Weights of a small sound classifier.
Data: 15625 training examples, 149.1 epochs.
Rows from block 4, named by matrix and row number. Rows with one number belong to one neuron. Each number is 128 + 24 x the weight over its row's rms, rounded and kept within 0 to 255. All counts start at 0. After the name is the row's rms in percent of the matrix's.
# fc1: MLP up (model.blocks.4.mlp.fc1.weight, 960x320), inputs 107-213
# fc2: MLP down (model.blocks.4.mlp.fc2.weight, 320x960, transposed), outputs 107-213
fc1.75 102 [ 97 150 119 144 166 109 121 135 130 162 153 151 120 118 111 144 127 155 110 148 119  97 115 144 143 121  89 121 101 129 114 111 130 152  98 137  82  85 155  88 143 152  79 131 119 151 167 182 138 132 157 162 171  96  84 143 162 134 116 127 140 105 141 127 112 116 111 162 126  70 161 155 148 134 125 138 109 119 125 158 160 116 109  99 141 102 158 121 138 112 135 135 126  85 127  93 160  93 159 133 112 152 115 174 159  91 109]
fc1.76 104 [134 116 183 132 167 102 135 131 131 101  85  97 111 158 106 157 163 135 150 123 127 142 128  71  93 125 112 138 100 128 183 154 118 169 136 106 116  97 121 162 114 127  95  95 132 150  88 141 127  92 192 123 130 140 142 143 123 118  94 102 156 113 121 138 105 166 118 123  75 148 190 113 166 141 120 140 112 133 157 108 107 109 169 110 163 119 101 122 140 118 133 150 138 125 108 116 102 116 136 109  93  96 117 128 110 119 146]
fc1.77 096 [135 147 141  96 108 146 128 165  72 118 135  92 161 104  98 155 111 164 121 171 149 107 130 166 115 120 153 126 116  77 119 106 122 127 168 152 164 131 103 125 134 110  94 106 140 155 132 138 153 129  97  99 112 126 111 134 162 126 118 156 104 145 122 162 139 123  97 147 111 113 121 124 107 119 119 101 130 111 140 113 124 144 132 168 134 123 129 135 139  85 148 115 143 125 132 122 144 147 112 178 129 138 150 114 103 113 185]
fc1.78 099 [ 91  91 136 103 117 106  94 148 116 113 138 130 152 118 119 132 128 111 162 118 119 130 115 148  96 179 135 130 118  80 116 101 134  94 135 140 149 117  87 160  99 135 153 133 152 141 102 127 112  82 129  95 100 157 112 104 134 109 122 126  85 106 152 147 134 116 121 117 147 121 160 146 145 154 141 130  89 100 144 119 155 109 161  90 169 116 107  84 115 102 131 160 118  98 137 130 145 122 141 121 132 113 148 157 136 151 157]
fc1.79 099 [128 116 197 139 125 125 102 177 130 130 130 147  70 137 103 121 140 155 102 138 139 116 164 175 115  96 149  84 124 158 153 115 164 119 135 105 104 118 124 123 127 135 126 171  81 140  93 131 119 162 141 107 140 128 130 171  54 144 113  97 144 150 104 163 143 162 124 154 160 115 159 120 129 160  88 125 135 141 129 130 151 115 122 120 127 129  91 143 100 122 127 133 136 103 146 145 150 140 129 133 124 152 127 133 155 118 146]
fc1.80 096 [143 147 125 126 123 141 124 136 105 130 145 168 116 113 169 123 139 105  98  92 119 121 130 149 143 136  94 159 109  97 167 142 167 149 123 150 132 127 152 107 104 107 143 155 147 134 120 151 116  98 135 125  97 148  99 165 101 152 155  92 138 162 129 143  85 148 137 129 162 159 157 108 146 129 140 169 125 111 158 117 152 114  92  97 131 115 145 131 192 143  95 166 144 103 113 117 142 165 158 162  99 161 146 164 137 106 115]
fc1.81 104 [144 143 146 123 101 125 158 128 156 128 114 127 114  65 115 128  91  94 165 156 131 134  80 117 153 188 118 113  90 138 179 118 141 134 144 151 143 149 158  71 138  68 139 105 105 146 147 101 124 104 120 109 164  99 128 125  80 147 140 181 138 123  83 152 123 143 154 119 110 162 162 105 152 112 152 143 101  93 119 114 133 151 137 176 154 135 126 119 127 120 153 110  96 109 157 138 155 179 162 163  86  96 133 122  81 145  82]
fc1.82 099 [203  79 130 105 101 157 129  69 139 137 107 146  95  91 126 112 100 157 171 132 119 112 159 146 136 123 162 155 117 131  94 164 109 134 102  79 198 124 133 119 114 114 132 142 122 131 121 132 119 173 138 118 120 127 163 106 156 126 142 141  99 149 131  78 172 126 123 147 134 159  92 109 141 165 112 143 155 123 127 130 140 104 123 116 137 123 130 174 116 133 111 133 124 173  91 134 146  70 131 133 128 120 158 115 136 104 141]
fc1.83 086 [131 103 130 150 133 136 135 139 108 110 156 118 114 141 136 132 173 114 100 164 132 110 135 113  74 166 121 106 115 133 118 118 137  99 115  92 138 138 114 142 103  73 118 155 151 189 145 106 143 150 127 116 126 118 130  90 115  76 113 161 142 110 140 136 116 116 123 131 133 138 115 121 117  83 105 134 177 124 124 125 141 140 135  93  99 144 121 119 154 104 160  92 132 102 115 125 161 144 148 107 127 167 177 143 126 142 143]
fc1.84 104 [110 149 152 122 111 116 132 139 155 135  86 140  74 130 145 181 147 110 131 115 145 131 157 127 111 116 131 105 137 120  74 130 117 103 145 141 122 126 147 150 104 114 108 162  83 133 154 140 165 138 151 109 103 121  84 169 115 144 131 106 128 132 130 153 150 107 110 128  94 147 150 158 141 168 132 144 131 171  99 116 145 145 118 180 146 145 109 140 106 104  98 117 136 175 127  90 112  94 165 146 166 139 145 144 163 105 104]
fc1.85 096 [ 87 126 126 150  71 102 118  98 111 106 118 126 114  92 139  98 149 125 115 159 111 124 143 107 152 134 134 141 118 190 148 136 110  97 132 107 175 143 144 120 137 187  78  94 113 139 107 102  86 156 145  98 124 118 140 175 121 122  81  79 118 130 144 145 129 132 115 144 161 158 159 137 100 150 109  88 114 118 112  94  90 125  87 166  66 123 153 132 150 135 145 148 169  80 141 116 136 144 109 141 145 146 115 153 106  91 130]
fc1.86 109 [121 149 125  90 101 128 110 126 149 139 147 106 103 112  98 132 142 112 196 124 116 107 110 124 146 150 126 136 131 154 156 162 119 154 149 134  98 138 126 160 119  99 118  96 103 100 120 138 110 103 144 136 131 110 106 168  85 117 105 125 161 157 122 148 100 145 167 130 179  88 138 105 137 140 144 116 112  99 113 108 166 114 152 154 137 143 145 106 120 186 166  96 128 143 122 119 138 143 129 154 188 155 136 143 111  88 144]
fc1.87 094 [120 172 135 136 126 144 135 129 120 138 147 105 138 108 153 119 130 147 142 119 100 126 133 112 116 117  82 161 141 143 133 179 115 158 156 101 126 148 127 125 100 116  84  89 159 146 131  91 132 163 128 130 137  91 128 123  89 139 133 163 106 163 141 100 123 132 122 119 158 177 134  90 120 118 122 151 108 140  94 150 137 110 114 132 160 123 160 152 109 147 124 104 100 125 156 149 135 157  95 100 143 125 124 128  98 113 121]
fc1.88 101 [114 128 159 115 145 130 144 155 147 136 103 123 104 121 159 100 141 142  81 166 128 113 114 131 166 102 115 132 166  83 131 121 126 159  98 148 122 139  95  91 127  95 116 106  95  99 174 129 128 126 173 144 118  63 119 142 141 142  86 190 113 142 107 123  98 124 152 115  86 138 124 146 125 146 103 129  90 151  94 156 167 145 125 112  83 123 117 149 119 116 108  98 113 128 105 145 135 137 175 135  98 145 152 118 151 179 127]
fc1.89 096 [105  88 103 130 145 142 124 133 158 211  95 160  95 143 162 185 141 146 143  89 184  72  97 144 129 165  93 185 168 139 177 115 133 122 181 123 152 148 119 137  89 122 129 165 139 126 124 120 116 131 138 110 117 111 110 114 153 134 149 199 135 130 133  88  92 138 123 130 140 148 158 149 121  93 135 151 166 130 111 169 134 122 169 126 148 147 135 132  79 101  87 121 149 167 169 155  96 121 116 129 111 136 125 173 119  92 147]
fc1.90 104 [102 125 115 133 166 139 141 164  78  83 164 100 155 156 127 163 108 151 136  85 131 172 128 114 105 162 119 136 109 131 152 154 172 133 119 107 115  87 140 121  94 121 159 135 158 157  91 107 150  92 120  98 187 149 115 113 120 139 146 132 170 120 140 127  95  90 107 164 141 135 119 121 159 130 118 160 155 116 135  99 102 116 122 131 119 157 139  81 145 134 119 124 114 203 159 135 128 135 149 105 147 148  89  80 116 149  94]
fc1.91 099 [112  98 158 147 159 104 139 125 121 150 134 152 103 147  82 155 129 100 140 129 139 108 159 120 140  66 133 139 138 146 197 101 125  96 123 108 125 105 168 116 104 138 168  99  87  86 157 147 137  93 126 101 156  97 145 173 140  74 115 124 126 211 137 119 117 140 149 145 141 117 161  99 138 131 112 143 143 142 126 138 112 139  93  89 103  80 147 123 136 104 161 174 111 120 126  90 134 118 134 114 107 128 133 151 125 130 143]
fc1.92 102 [150 125 161 120 105 129 139 137 152 128 124 129 118 103 111 123 139 121 135 109 130 119 128 137 111 152 149  97 139 150 135 139  90 110 104  89 170 112 136 131  88 143 138 162 118 102 157 121 120 125 137  99 170  97 125 159 151 126 134 143 126 122  92 153 169 121 128 146 121 148 142  95 102 171 109 148 117 155 142 192 106 140  55  89 112 126 135  95 169 122 131 128 117 182 149 133  97 180 106 152 140 163 132 141 124 157 105]
fc1.93 103 [ 70  99 105 162 171 107 150 131 116 123 139 164 175  89 146 109 133  96  96 168  88 119 169 121 142 101 127 123 138  96 156 105 125 128 160 149 130 117 139 130  97 154 155 137 139 139 180  91  92 100 137 148 145 121  97 119 130 184  89 109 112 103 130 110 114  80 141 137 119 140 150 127 122 111 122 147 112 119  93 121 103 136 142 111 104 129 113 132 119 153 134 133 136  99  84 146 135 113 146 140 123 136 152 103 177 150  77]
fc1.94 099 [113 108 118  92  94 137 153 141 143 122 130 154 127  89 134  91 148 107 148 123 136  84 122 100 174 180 141 171 146 103 149 132 155  82 124 125 107 100 159 135  92 110 124 160 107 138 165 114 108 112  96 155 124 102 156 104 102 133 121  74 154 141 100  78 125 162 104 125 109 112 137 135 146 147 132 144 175 141 161 192 118 187 149 168 116 128 121 144 166 138 156 155 167  74 107 115 157  88 140 124  96 137 138 102 102 123 109]
fc1.95 099 [124 137 123 103 146 139 104 103  97 137 117 111 124 128 134 104 162 117 114 127 133 171 161  97 157 135 139 169 129 125 101 106 135 154 120 140 108 176 122 173 137  86 142 128 124  98 110 144 131  98 137 104 150  92 108 100 136  73  75 128 126  94 130 130 126 132 132 112 122 120 107 102 119 149 104 150 113 111  93  84 103 139 113 135 142 133 142 112  96 143 174 154 136 140 117 115 160 154 125 151 127 177 125  80 124 156 113]
fc1.96 102 [122  89 143 139 165  46 121 167 140 152 104  97 125 149 112 142 171 140 155 155 139  86 125 127 118 167 111 141 142 145 111 159 121 156 142 135 101 149  95 142  92 108  86 165 134 107 127 124 152 123  87 104 134 149 139 139  82 113 128 139  83 159 147 152 105 128  95 174 121 123 135  97 124 132 125 121 148 139 128 118 115 144 132 152 152 111  72 131 184 103 149 141 183 144 148 175 153 123  95 128 126 142 133  88 122 139 107]
fc1.97 097 [127 107 146 121 158 120 135 126 158 139 169 103 121 124 132 147 142 145  95 126 104 105 111 137 128 141 141  87 123 122 138 156 165 180 120 102 116  78 151 161 151  99 114 149 168 155 123  93  96 103 108  78 135 111  95 130 129 166 110  85 151 124 127 160 138 124 152  96 131 166  98 130 115 150 147 166 115 132 151  91 117 177 113 136 175 114  99 124 145 109 140 123 161  86 156 121 116 169  92  79 134 108 131 113 183 126 112]
fc1.98 101 [151 119 111 127 152 143  96 107 167 122 134  72 165  98 178 131 141 104 127 130 147 114 121 137 136 137 112 118 119 130 111  79 115 130 160 157 154 127 130 101  87  78 115 112 111 150 107 149 128 105 139 111 133  86 157 120 130 108 104 155  97 157 163 151  83 123  83 118 118 128 126 153 102 154  73  61 155 125 119 136 136 100 107 104 160  85 102 134 159 133 156 157 120 151 114 109 139 122  84 116 163 120 122 123  98 143 125]
fc1.99 095 [133 124 149  86  99 149 161 165 144 156 154 177 144  94 113 104 129 140 124 170 143 122 125  53 128 122 138 120 119 139 124 161  82  72 128 155 141 115 132 112 113 117 149 146 193 147 144 109 109 124 130 124 127 120 113 159  79 101 123 139 120 118 109 167 116 143 110 158 118 131 160  91 111 134 126 126  98 136 123 139 137 105 134 115 117 119 154 111 157 145 102 133  71 129 167 140  91 127 138 145 125 132 121 133 118 164 169]
fc1.100 102 [129 151 167  91  89 114 140 111 157 125 103 111 168  94 140  77 119 132 140 108 119 116 155 113 129 154 160 142 125 151 111 213 128 122 100 148 167 142 136 115 127 136 101 178 121 153 146 119 128 149 143 120 102  87 131  76 130 163 128 169 205 107 138 121  86 118 154 134 120 143 158 111  63 132 128 128 128 141 112 156  93  96 109 134 129 113 163 158 151 106 180 107 179  93 141 167 134  97 136 109 151 143 136 105 111 124 171]
fc1.101 099 [122 155 126 124 136 153 125 110  87 145 125 158 134 141 113 134 164 119 103  98 127 160 124  81 126 139 135 164 111 110 118 134 121 120  80 145 109 143 110 148 119 146 127 118 115 177 157 138 145 152 115 146 122 118 131 152  85 107  39 152 131 124 148 136 143 122  75 121 134 124 110 146  87 147 118 114 145 170 123 191 134 149  81 113 127 126 120 127 114 122 158 135  97 164 123 115 119 114 118 153 155 116 118 148 141 129 137]
fc1.102 093 [109 101 178 158 169 164 136 121  84 124 114 123 141  75 113 118 136 197 134 133 154 158 138 134 145 142 115 100 109  81 127 106 152 119 166 114  94  85 119 165 132 107  91 154 129 114 132 151 122 116 136 135 115 146 121 149 141  76 118 136 144 117 130  96 127 132 151  97 120  97 139 156 170 161 107 107 123 162 116 149 138 116 143 138 123 127 109 166 138 129 147 116 101 117 153 138 108 163 129 135 150 139 129 104 117 116 154]
fc1.103 107 [122 173 130 153  85 122 136 128 139 181 119  93 120 124 113 147 141 140 168 122 119 105 151 118 128 115 135 158 140 122 110 115 102  86  86 189 147 108 147  73  94 120 129 112 157 151 153 144 143 119 119 105 158 117 125 133  86 134 150 128 156 108 132 160 143 134 113 146 142 158 130 137 117 134 142  70 125  77 138 137 129 118  97 147 158  95 151 117 109 159 136 126 126 126 154 165 129 128  78 131  84 129 133 135 124 126 146]
fc1.104 094 [129 104 136 145 122 112 147 145 121  98 115  82 120 160 121 137 118 115 163 106 132 110 108 117 157 119 125 133 174 136 123 139 152 104 138 148 116 128  72 140 135 137 147 145 176  94 109 108 129 188 118  95 119 136 135 122 132 136 136 135 106  70 124 129  89 119 122 103 138 128 113 124 123 131 144  98 121 138 126 142 153 153 163 114 109 144  83  69 113 115 103  63  95 137 112 144 123 141 133 131 110 136  93 128 110 144 120]
fc1.105 102 [112 117 157 163 141 177 103  98 144 122 113 172 121  61 109 101  79 114 128  92 166 153 137 158 112 136 110 115 128 156 134 131 135  92 144 113 129 119 115 106 168 111 104 134 111 112 137 142 107 133 151 110 142 119 152 136 134  68  86 120 156 148 101 121  89 105 176 124 143 111 135 137 113  94 124 145 103 127 132 134 104 143 122 110 166 136 109  85 130 104 149  98 138 135 115 134 144 112 121 119 114 128 111 115 108 158 161]
fc1.106 106 [129 115 119 126 125 139 107 146 161 137 121 106 112 125  97 138 141 164 118 100 152 101 130 171 171 172 137 123 116  83 113 150  94 141 114 100 110 116 128 134 139 106 111 163 162 132 144 190 173 109 134 104  86 121  82 124 128 109 151 103 149 166 113 152 134  87 123 101  97 143 121 147 138 133  60 142 106 141 150 129 142 146 146 110 145 138 137 104 129 117 135 124 116 180 172 105 110 123 186 102 155 139  98 137 157 135  99]
fc2.75 103 [138 132 145 109 149 129 121 142 122 149 124  88 140 112 132 119  86 115 138 146 129  97 127 149 127 169 133 107 117 112 157 130 128 135 167 102 129 114 104 137  99 108 199 135 136 140  73 121 120 142 128 104 130  94 148 124 158  95 109  73 125 110 118 151 118 118 133 160 114 104 115 100 105 106 100 119  94 119 105 148  96 146 130 122  93 141 127 143 134 169 107 117 133 144 107 146 120 177 124 142 139 138 135 146 112 100 133]
fc2.76 099 [ 81 159 100 121 138 107  85 146 103 128 130 162 160 152 166 108 154  70 127 103  88 160  97 112 131 130 145 156 144 159 111  86 109 110 144 124 110 168 123 119 169 114 131 140 146 138 135 129 126 142 107 126 140 149 102  94 115 160 108  97 147 105  98 100 157 149 114 129 165 120 114 129 136 133 105 115 147 155  37 133 119 125 145 131  96 171 135 120 143 130 133 130 132 110 126 143 100 138 140 141 148 152 162  97 128 102 137]
fc2.77 087 [132 137 158 138 104 115 144 164 130 126  99 140 117 142 130 153 127 101 106 109 177  97 146 112 140 181 151 136 132 175 111 158 130 146 130  88 110 123 144 145 143 139 117 135 143 102 143 122  99  90 108 147 171 122 137 131 101 135 128 154 124 119 126 127 108  98  93 133 102 120 145 153 166 154 103 124 119 134 140 177  97 122 106 124 143 114 133 138  95 161  91 107 138 130 132 122 181 170 143 134 129  88 144 155 144 140 128]
fc2.78 099 [155 165 173 120 108 147 147 161  92 129 118 159 106 149 117 126 153 136 111 152 102 126 149 152 187 149 154 118 111 131 177 175  96 143  53 138 113 152 150  87 104  78 118 128  90 115 143  93 130  89  88 129 143 150 115 119 142 187 103  88 130 133 120 102 146 124 108 119  91 159 100  73 115 157 143 142 145 131 158 167 102 126 155 131 118 129 171 165 141  89 115  96 165 121 131 136 114 123 112 186 141 155  76 101 117 124 119]
fc2.79 097 [104 140 142 124 152  91 111 145 131 132 133 121 170 120 140 129 123 147 145 142 128 123 121 123 116 103 105 117 142 119 144 105 124  97 133 150 131  90 123  90 147 127 139 136  91 121 161 147 137 112 123 112 140 149 116 122 160 128 143 109 162 133 130  91 115  92 129  91 103 132  67 136 101 144 114 116 121 151 146 178  81 154 114 136 122 138 107 153 128 113 112 110 126  66 111 122 122 105 138 110 134 143 138 157 119 141 140]
fc2.80 108 [ 97 107 123 111 104 141 118 154 142 111 141  98 125 143 130 140 111 116 107 176 138  94 148 110 103 151 118  92 107 149 142 136 120 137 163  90  87 122 122 124 167 103 154 111 111 131 134 145 166 153 128 132 152 147 140 159 178 154 139 110 108 158 136 137 134 105 116 113 123 110 132 107  68 129  82  92 105 136 137 172 143  63 115  92 128 159 102 103 135 125 150 134 124  91 110 131 144 161 120  66 158  78 101 107  96 107  91]
fc2.81 097 [ 96 108 148 204 109 150 120 130 140 123 160 102 145 159 154 154 122 132  78 106 115 100  87 128 116 142 129 126 117 117  99 101 163 132 129  78 129 124 102 175 158 186 155 140 158 104 133 135 126 157 144 138 104 158 126 127 162 123 108 114 139 107 157 141 179 170 145  96 155 180 132 119 160 202 121 163 105  92 125 137 142  96 107 117 105 135 123 160 146 123  89 111 119 117  73 153 139 117 135 123 138 129 119 139 129 149 163]
fc2.82 106 [145 127 130 161 128  85 155 133 127  98 141  43 117 129 145 153  86 114 131 141 124 145  94 159 129 128  99 122 112 144 134 145 147 144 130 145  64 103 145 134 140 148 128 155 128 128 124 112 169 111 150 123 100 142  98 143 128 113 111 116 128 132 129 135 156 110 159  92 125  95 149 136 146 106 104 133 137 137 177 120 158 125 118 136 125 165 104  81 141 105  77 128 164 109 175  93 140 170 103 105 102 148 130 150 167 174 109]
fc2.83 080 [111 137 164 160 128 130 139 128 124  79 122 112 165 127 135  99 129 109 141 174 167  99 151 123 159 132 144 166 145 113  99  92 117 144 191 147 114 122 151 131 107 130  91 149 145  91 102 108 108 130 107 145  86 161  97 150 136 111 102 122 135 104 163 128 110 129 150 102 134 139 119  66 144  98 146 105 118 192 115 118  81 162 118 194 145 120 149 134 147 132 126 147 164 117 159 163 174 121 115  80 128  82 106 130  99 100 139]
fc2.84 108 [147  93 112  96 153 154 135 122 154 172 139 102 152 145 116 118  94 173 122 139 136 111 109 138 143 156  92  96 115 131 145 147 107 131  88 101 128 155 159 131 152 146 175  88 148  98 139 135 114 126 127 113 198 121 108 152 109  93 124  94 109 128 111 134 120 137 134 132  79 101 151 109 111 109 154 117 100 119 119 164 120 151 125 141 150 111 101 123 112 157 135 143  84 126 127 104 121 138 128 125 136 107  96 173 121 159 147]
fc2.85 111 [155 153 140  98 154 134 143 137  95 137  98 107 151 127 150  93 122 129  90 123 106 155  85  75 140 133 174  74 142 123 118 173 150 173 144 162  88 112 136 113 124  90 207 129 119 134 111 151 144 141  86 132 109 118 135 147 145 140 131 114 151 122 124  96 147 141 150 110  72 158 125 126 154  92 142 110 132 154 180 102 108 188 141 130 168 118 107 140 136 129 115 102  96 120 153 101 130  78 112 121 114 120 123 129 140 157 122]
fc2.86 108 [122 141 157 180 141 127 125 118  98 136 149 113 118 152 142  98 145 155  78 154 144  95 180 119 141 146 115  95 116  97 122 109  79 127  94 129 147  77 128 121 150 181 109 131 130 179 137 129 148 131 148 115 140 136  91 165 154 122 155 166 104 120 143 114 141 185 140 121 159 181 146 149 139 183 101 138  95 143 111  92 134 137 144 121 119 111 133 111 128 161 137 172 146 139 134  95 111  86 104  99 121 132 121  99 123 155 122]
fc2.87 075 [118 103  95 143 131 110 145 118 131 140 137 125 154 129 171 152 125 121 122 167 131 128 137 129 109 151 111 128 130  64 154  69 117 121 140 169 130 113 137 127 103 115 140 111 141  63 131 146  81 113  91 129 125 129  90 149 138 136 152 119  71 122 138 140 128 143 146  78 108  99 146 148 134 154 132 151 108 159 153  99 138  87 118 107 101 124 132 128 157 146 164 196 128 147 125 150 155 139 109 122 138 125 156 134 160 133 167]
fc2.88 098 [124 112 127 163 155 127 133 124 133 151 104  94 143 147  97 160 155 124 138 165 101 146 139 116 161 178 151  69  96 121 110  90 129 116 152 126 163 136 129 121 132 146 122 122 124 168  94 115 121 136  99 105 158  99 140 185 139 127 175 111 137 129 129 105  83 174 127 138 124 106 118 121 146 118 135 124  98  77 169 144  74 133  82 139 161 128 131 123 148 159 125 129 114 100 136 166 111 166 127 116 127 142  97 150 135  89 147]
fc2.89 099 [143 130 120 130 149  67 148 137 150  92 130 106 106 144 108 156 118 167 144 129 133 183 126 148 126 130 153  83 120 142 115 148 108  99  51 154 156  92 137 107 195 143 113  85 156 116 140 164 137 131 127 137 137 152 153 132 134 136 124 126  89 133 105 146 150 139 147 175 112 151 144 121 126 146 120 155 105 146 118 129 110 137 124 124 109 136 137 119 138 124 125  94  81 120 132 127 142 122 110 125 131 124  90 106 165 169 121]
fc2.90 098 [123 163 171 141 132 171 133 120 139 143 126 138 141 146 118 120 173 106 140 146 119 100 138 122 171 110 112 132 131 183 123 116 119 140 101 143 115 160 122 134 148 162 138  87  92 103 139 141 130 114 154 129 125 112 148 109 119 113  72  81 130 143 139 107 151 120 120 115 100 142 131 101 124 164 134 174 114 141  84 146 158 107 112 146 104 111 113 117 106 143 127 162 116  94 107 123 134  94 128 147  97 113 150 174 138 119  85]
fc2.91 122 [120 109 142 110 111 157 102 117 121 139 107 118 165 119 121 140  83  80 112 127 121 118 135 144 130 140  97 133 118 193 104 144 124 140 160 138 108 120  94 127 171 134 152 128 133 135  84 140 161 120 166 143 124 122 125 158 158 143 132  94 125 125 121 130 124 106 110 150  85 138 106 129 123 124 140 148 104 116 118 138 154 110 154 137 134 139 127 141 111 145  91 106 171 176 107 166  96 139 165  99 147 167 121 114 135 129  98]
fc2.92 110 [117 123 156  86 107  94  94 135  83 121 126 109 155 139 147 104 114 132  96 146 148 157 127 160 151 124  86 106 126 127 154 117 120 142 190 110 111 153  96 138 143 139 182 155 150 116 134 119 151  93 105 131 124 134 142 137 100 124  94  94 102 124 122 121 129 157 148 111 121 129 158 129 146 140 174 155 113 174 116 110 105 112 166 117 175 104  98 153 108 141 113 149 121 106 131 147 109 110 180  61 155 117 113 170  93 157 112]
fc2.93 110 [122 148 117 129 117 131 109 167  93 122 169 103  97 143  72 142  94 112  63 111 113 143 138 143 148 113 151 115 118 148 146 149 134  79 147 147 122 152 205 122 147 103  94 116  87  98  81 140 133 177 110 147  73  94 147 106 118 127 111  85 136 129 142 144 112 131 151  87 103 128 173 127 129 102 144  86 111 139 149 120 123 133 118 128 178 123 161 130 149 141 160  92 139 159 175  93 110 130 137 134 143 190 106 140 157 135 144]
fc2.94 094 [ 88 112 127 152 159 103  95 132 126 123 103 148 120 159 109 121 123 120  90 145 125 124  88 130  88  98 122 118  97  97 111 133 154 141 116 153 121 147 100 129 164 145 136 101 122 133 120 153 150  99 122  79 113 122 151 121 153 133 143 111 122 112 131 160  78  94 116 118  91 138 133  83 109  92 135 118 124  91 144 130 156 131 132 142 110 138 156 149 142 125 134 119 110 208 159 149 123 120 124 108 136 130 126 134 136  91 109]
fc2.95 098 [123 141 164 132 164  95 147 112 104 140 142 160 134 135 141  99  91 109 152 104 132 103  89 174 146 124 129 104 144 141  96 153 104 111 145 143 118 140 142  98 143 133 149 138 110 128 120 148 124 144 112 160 147 126  89  91 113 157 146 110  85 153 164 146 122 117 151 130 103 116 166 180 129  87 173 149 151 133 157  98 157 156 125 116 109 109 140 150 187 107 133 120 110 145 131  89  69  94 127 122  97 130 116 141 141  89 126]
fc2.96 103 [126 115 119 117 136 173 114 137  94 130 108 159 119  76 123 149 136 125 127 120 131 109 158 140 162 123 102  78 113 112 132 169 109 119 143 138 111  89 139 117 154 110 169 115 118 161 121 169 133  88 129 120 132 117 140 116 153 131  50  91 149 134 144  97 126 172 120 132 134 131 136 100 107 152 116 149  98 126  93 156  99 129 167  74 116 125 118 135  78 108 146  98 112 140 169 100 116 114 137 120 130 123 140 115 155 113  90]
fc2.97 106 [115 155 136 116 119 164 128  98 103 106 151 126  76 156  98 112 132  83 120 152 146 152  93 108 106  88 136 144 114 164 105  89  97  81 128 154 124 171 142 108 125  86 128 118  99 103 114 167 106 129 133 167 145 166 156 114 155 128 173 157 114 140  98 153  99 131  93 152 120 101 152 117  83 103 145  87 124 107  99 135 170  71 125 120 114 130 133 110 164 141 147 133 123 153 117 170  85  96 155 134 115 146 109 146 108 143 153]
fc2.98 105 [123  94 157 146 114 135 151 130 122 155 122 143 133 128  95 139 182 151 100 128 124 126 159 151  94 164 144 150 122  94 141 154 129 138 116 110 118 131 137 141 176 128  89 132 146 148 114 121 137 149 118  97 147 119 131  79 110 112 170 124 157 111 134 163 136 125 123 157  99 137 157 119 154 116 106 144 110  99 147 137 129 144 120 125  84 137 161 137 140 127 120 101  96 115 140 119 138 140 137 165  92 152 134 136 179 137 129]
fc2.99 086 [145 129 134 164 140 109  68  85 109 120 144 102 116 135 107 112 130  87 102  90  92 138 153 128  98  95 147 133 152 154 153 139 122 135 142 139 168 137 113 109 161 171  98 115 121 161  93 129 139 110 157 142 165 137 102  91 120 137 128 146 164 143 165 107 116 135 144  80 140 135 127 162 134 122 136 105 154 103  99 110 105 114 136  90 162 141 108 123 104 114 164 144 159 175 111 149 111 135 140  93 130 150 149 124 121 132 129]
fc2.100 121 [115 140 120 144 143  97 120 172 156 124 146 145 107 160 110 156 118 130 177 161  80 173  99 120 148 110 151  88 137  96 167  78 156  94 114 145 132  95 157 147 137 131 156  91  97  91 120 143 135 112 146 117 119 124 128 166 134 115 139  93  60 149 142 126 106 137 157  90 137  87 143 149 143 101 127  64 152 132 160 124 166 111 110 117 119 164  90 117 119 137 104 152 122 111 122 108 132 105 121 141 136 106 108 175 157 139 127]
fc2.101 093 [137 111 103 147 131 147 172 120 124 103 156 112 101 124 115 127 130 138 138 139 108 125  98 141 145 130 127 126 177 149 171 105 166 143 148  94 203 129 115 126 121 152 145 128 164 121 116 130 119  81 131 105 124 155 133 150 129 174 134 147 135 121 128 153 111 116 191 128  93 152 152 125 175 128 146 137  86  96 109  81 109 123 148 105 117 157 126 135 126 139 141 146 171 135 141 137 128  72 105 100 116 116 134  98 156 162  79]
fc2.102 093 [143 103  77  89 100  82  93 174 119  82 143 123 108 112  92 115 108 120 144 109 169 118 112 134 142  90 157 146 131 136 151 110 110 125 118 162 123 128  97 104 104 190 142 105  92 145 130 110 152 128 159 135 178 164 108 129 120 132 104 146 138 129  78 153 113 148  84 129 134 143 118 145 111 100 126 139 117 125 130 151 138 164 120 160 137 125  92  83 117 108  99 152 135 121 105 136 128 182 134 123 131  90 153 143 124 135 137]
fc2.103 111 [142  91 179 122 164  97 122  95 124 141 108 164 130 122 131  94 127 105  95 145 143 118 112 183 106 126 108 128 118  89 137 115 147 161 165 108  98 113 137 170 128 170 126 143 113 132 138  71 142 167 123 143 114 124 134 118 139 113 104 139 112 195 141 169 141 167 106 200 116 135 141 123 132 184 141 135 125 168 104 117 126 127 131 134  76 114 109 118 118 142 110 101 108 132 170  96 159 149 139 136 107 140 117  93  73 157 123]
fc2.104 086 [155 129 115 151 171 139 147 129 144 180 110 163 119  96 120 113 119 140 128 146 143 155 159 145 117 140 157 141 136  73 146 135  89 113 110 108 132 130 138 150 119  70 122 154 133 125 125 153 130 140 105 106  96 160 118 126 124 111 100 134 122 199 136  95 153 122 120 100 114 123 112  39 128 139 155 128 175 148 114 149 101 157 133 179 124  91 200 160 155 146 160 156 120 118 141 137 114 117 115 151 147 146  95 145  92 118 109]
fc2.105 100 [ 80 143 120 132 145  87 128 151 128 135 111  87 164  95 139 166 141 141 102 136 114 100 116  61 109  85 119 143 144 129 110 102 120 115 129 141 152 133  79 125 102 139 138 182 159 176 140 113 129 118 141 168 150 161 144 110 141 143 157  77  81 123  85 134 181 153 110 134 137 121 117 131 107 131 129 160 154 160 107 123  80 132 122 139 138 109 155 149 123 130  92 158 115  91 108 119 159 136  97 142 150 143 141 136 152  88 153]
fc2.106 119 [166 113 180 103 127 173 161 159 148 122 145  78 148 150 142 135 129 132 123 115 120 105 124 131  87 153 100 135 114 161 151 151  86 135 140 139 149 112  98  97 113 150 179  85 125 107 113 103  72 113 132 127 202 103 156 132 122 125  80  87 117 113 125 152 115 161 122 130 103 103 153 138 111 128 152 153 109  98 106 125 131 118 160 105 162 102 122  81 106 161 120 168 134  95 120 113 133 132 129 140 144 137 114 137 127 120 136]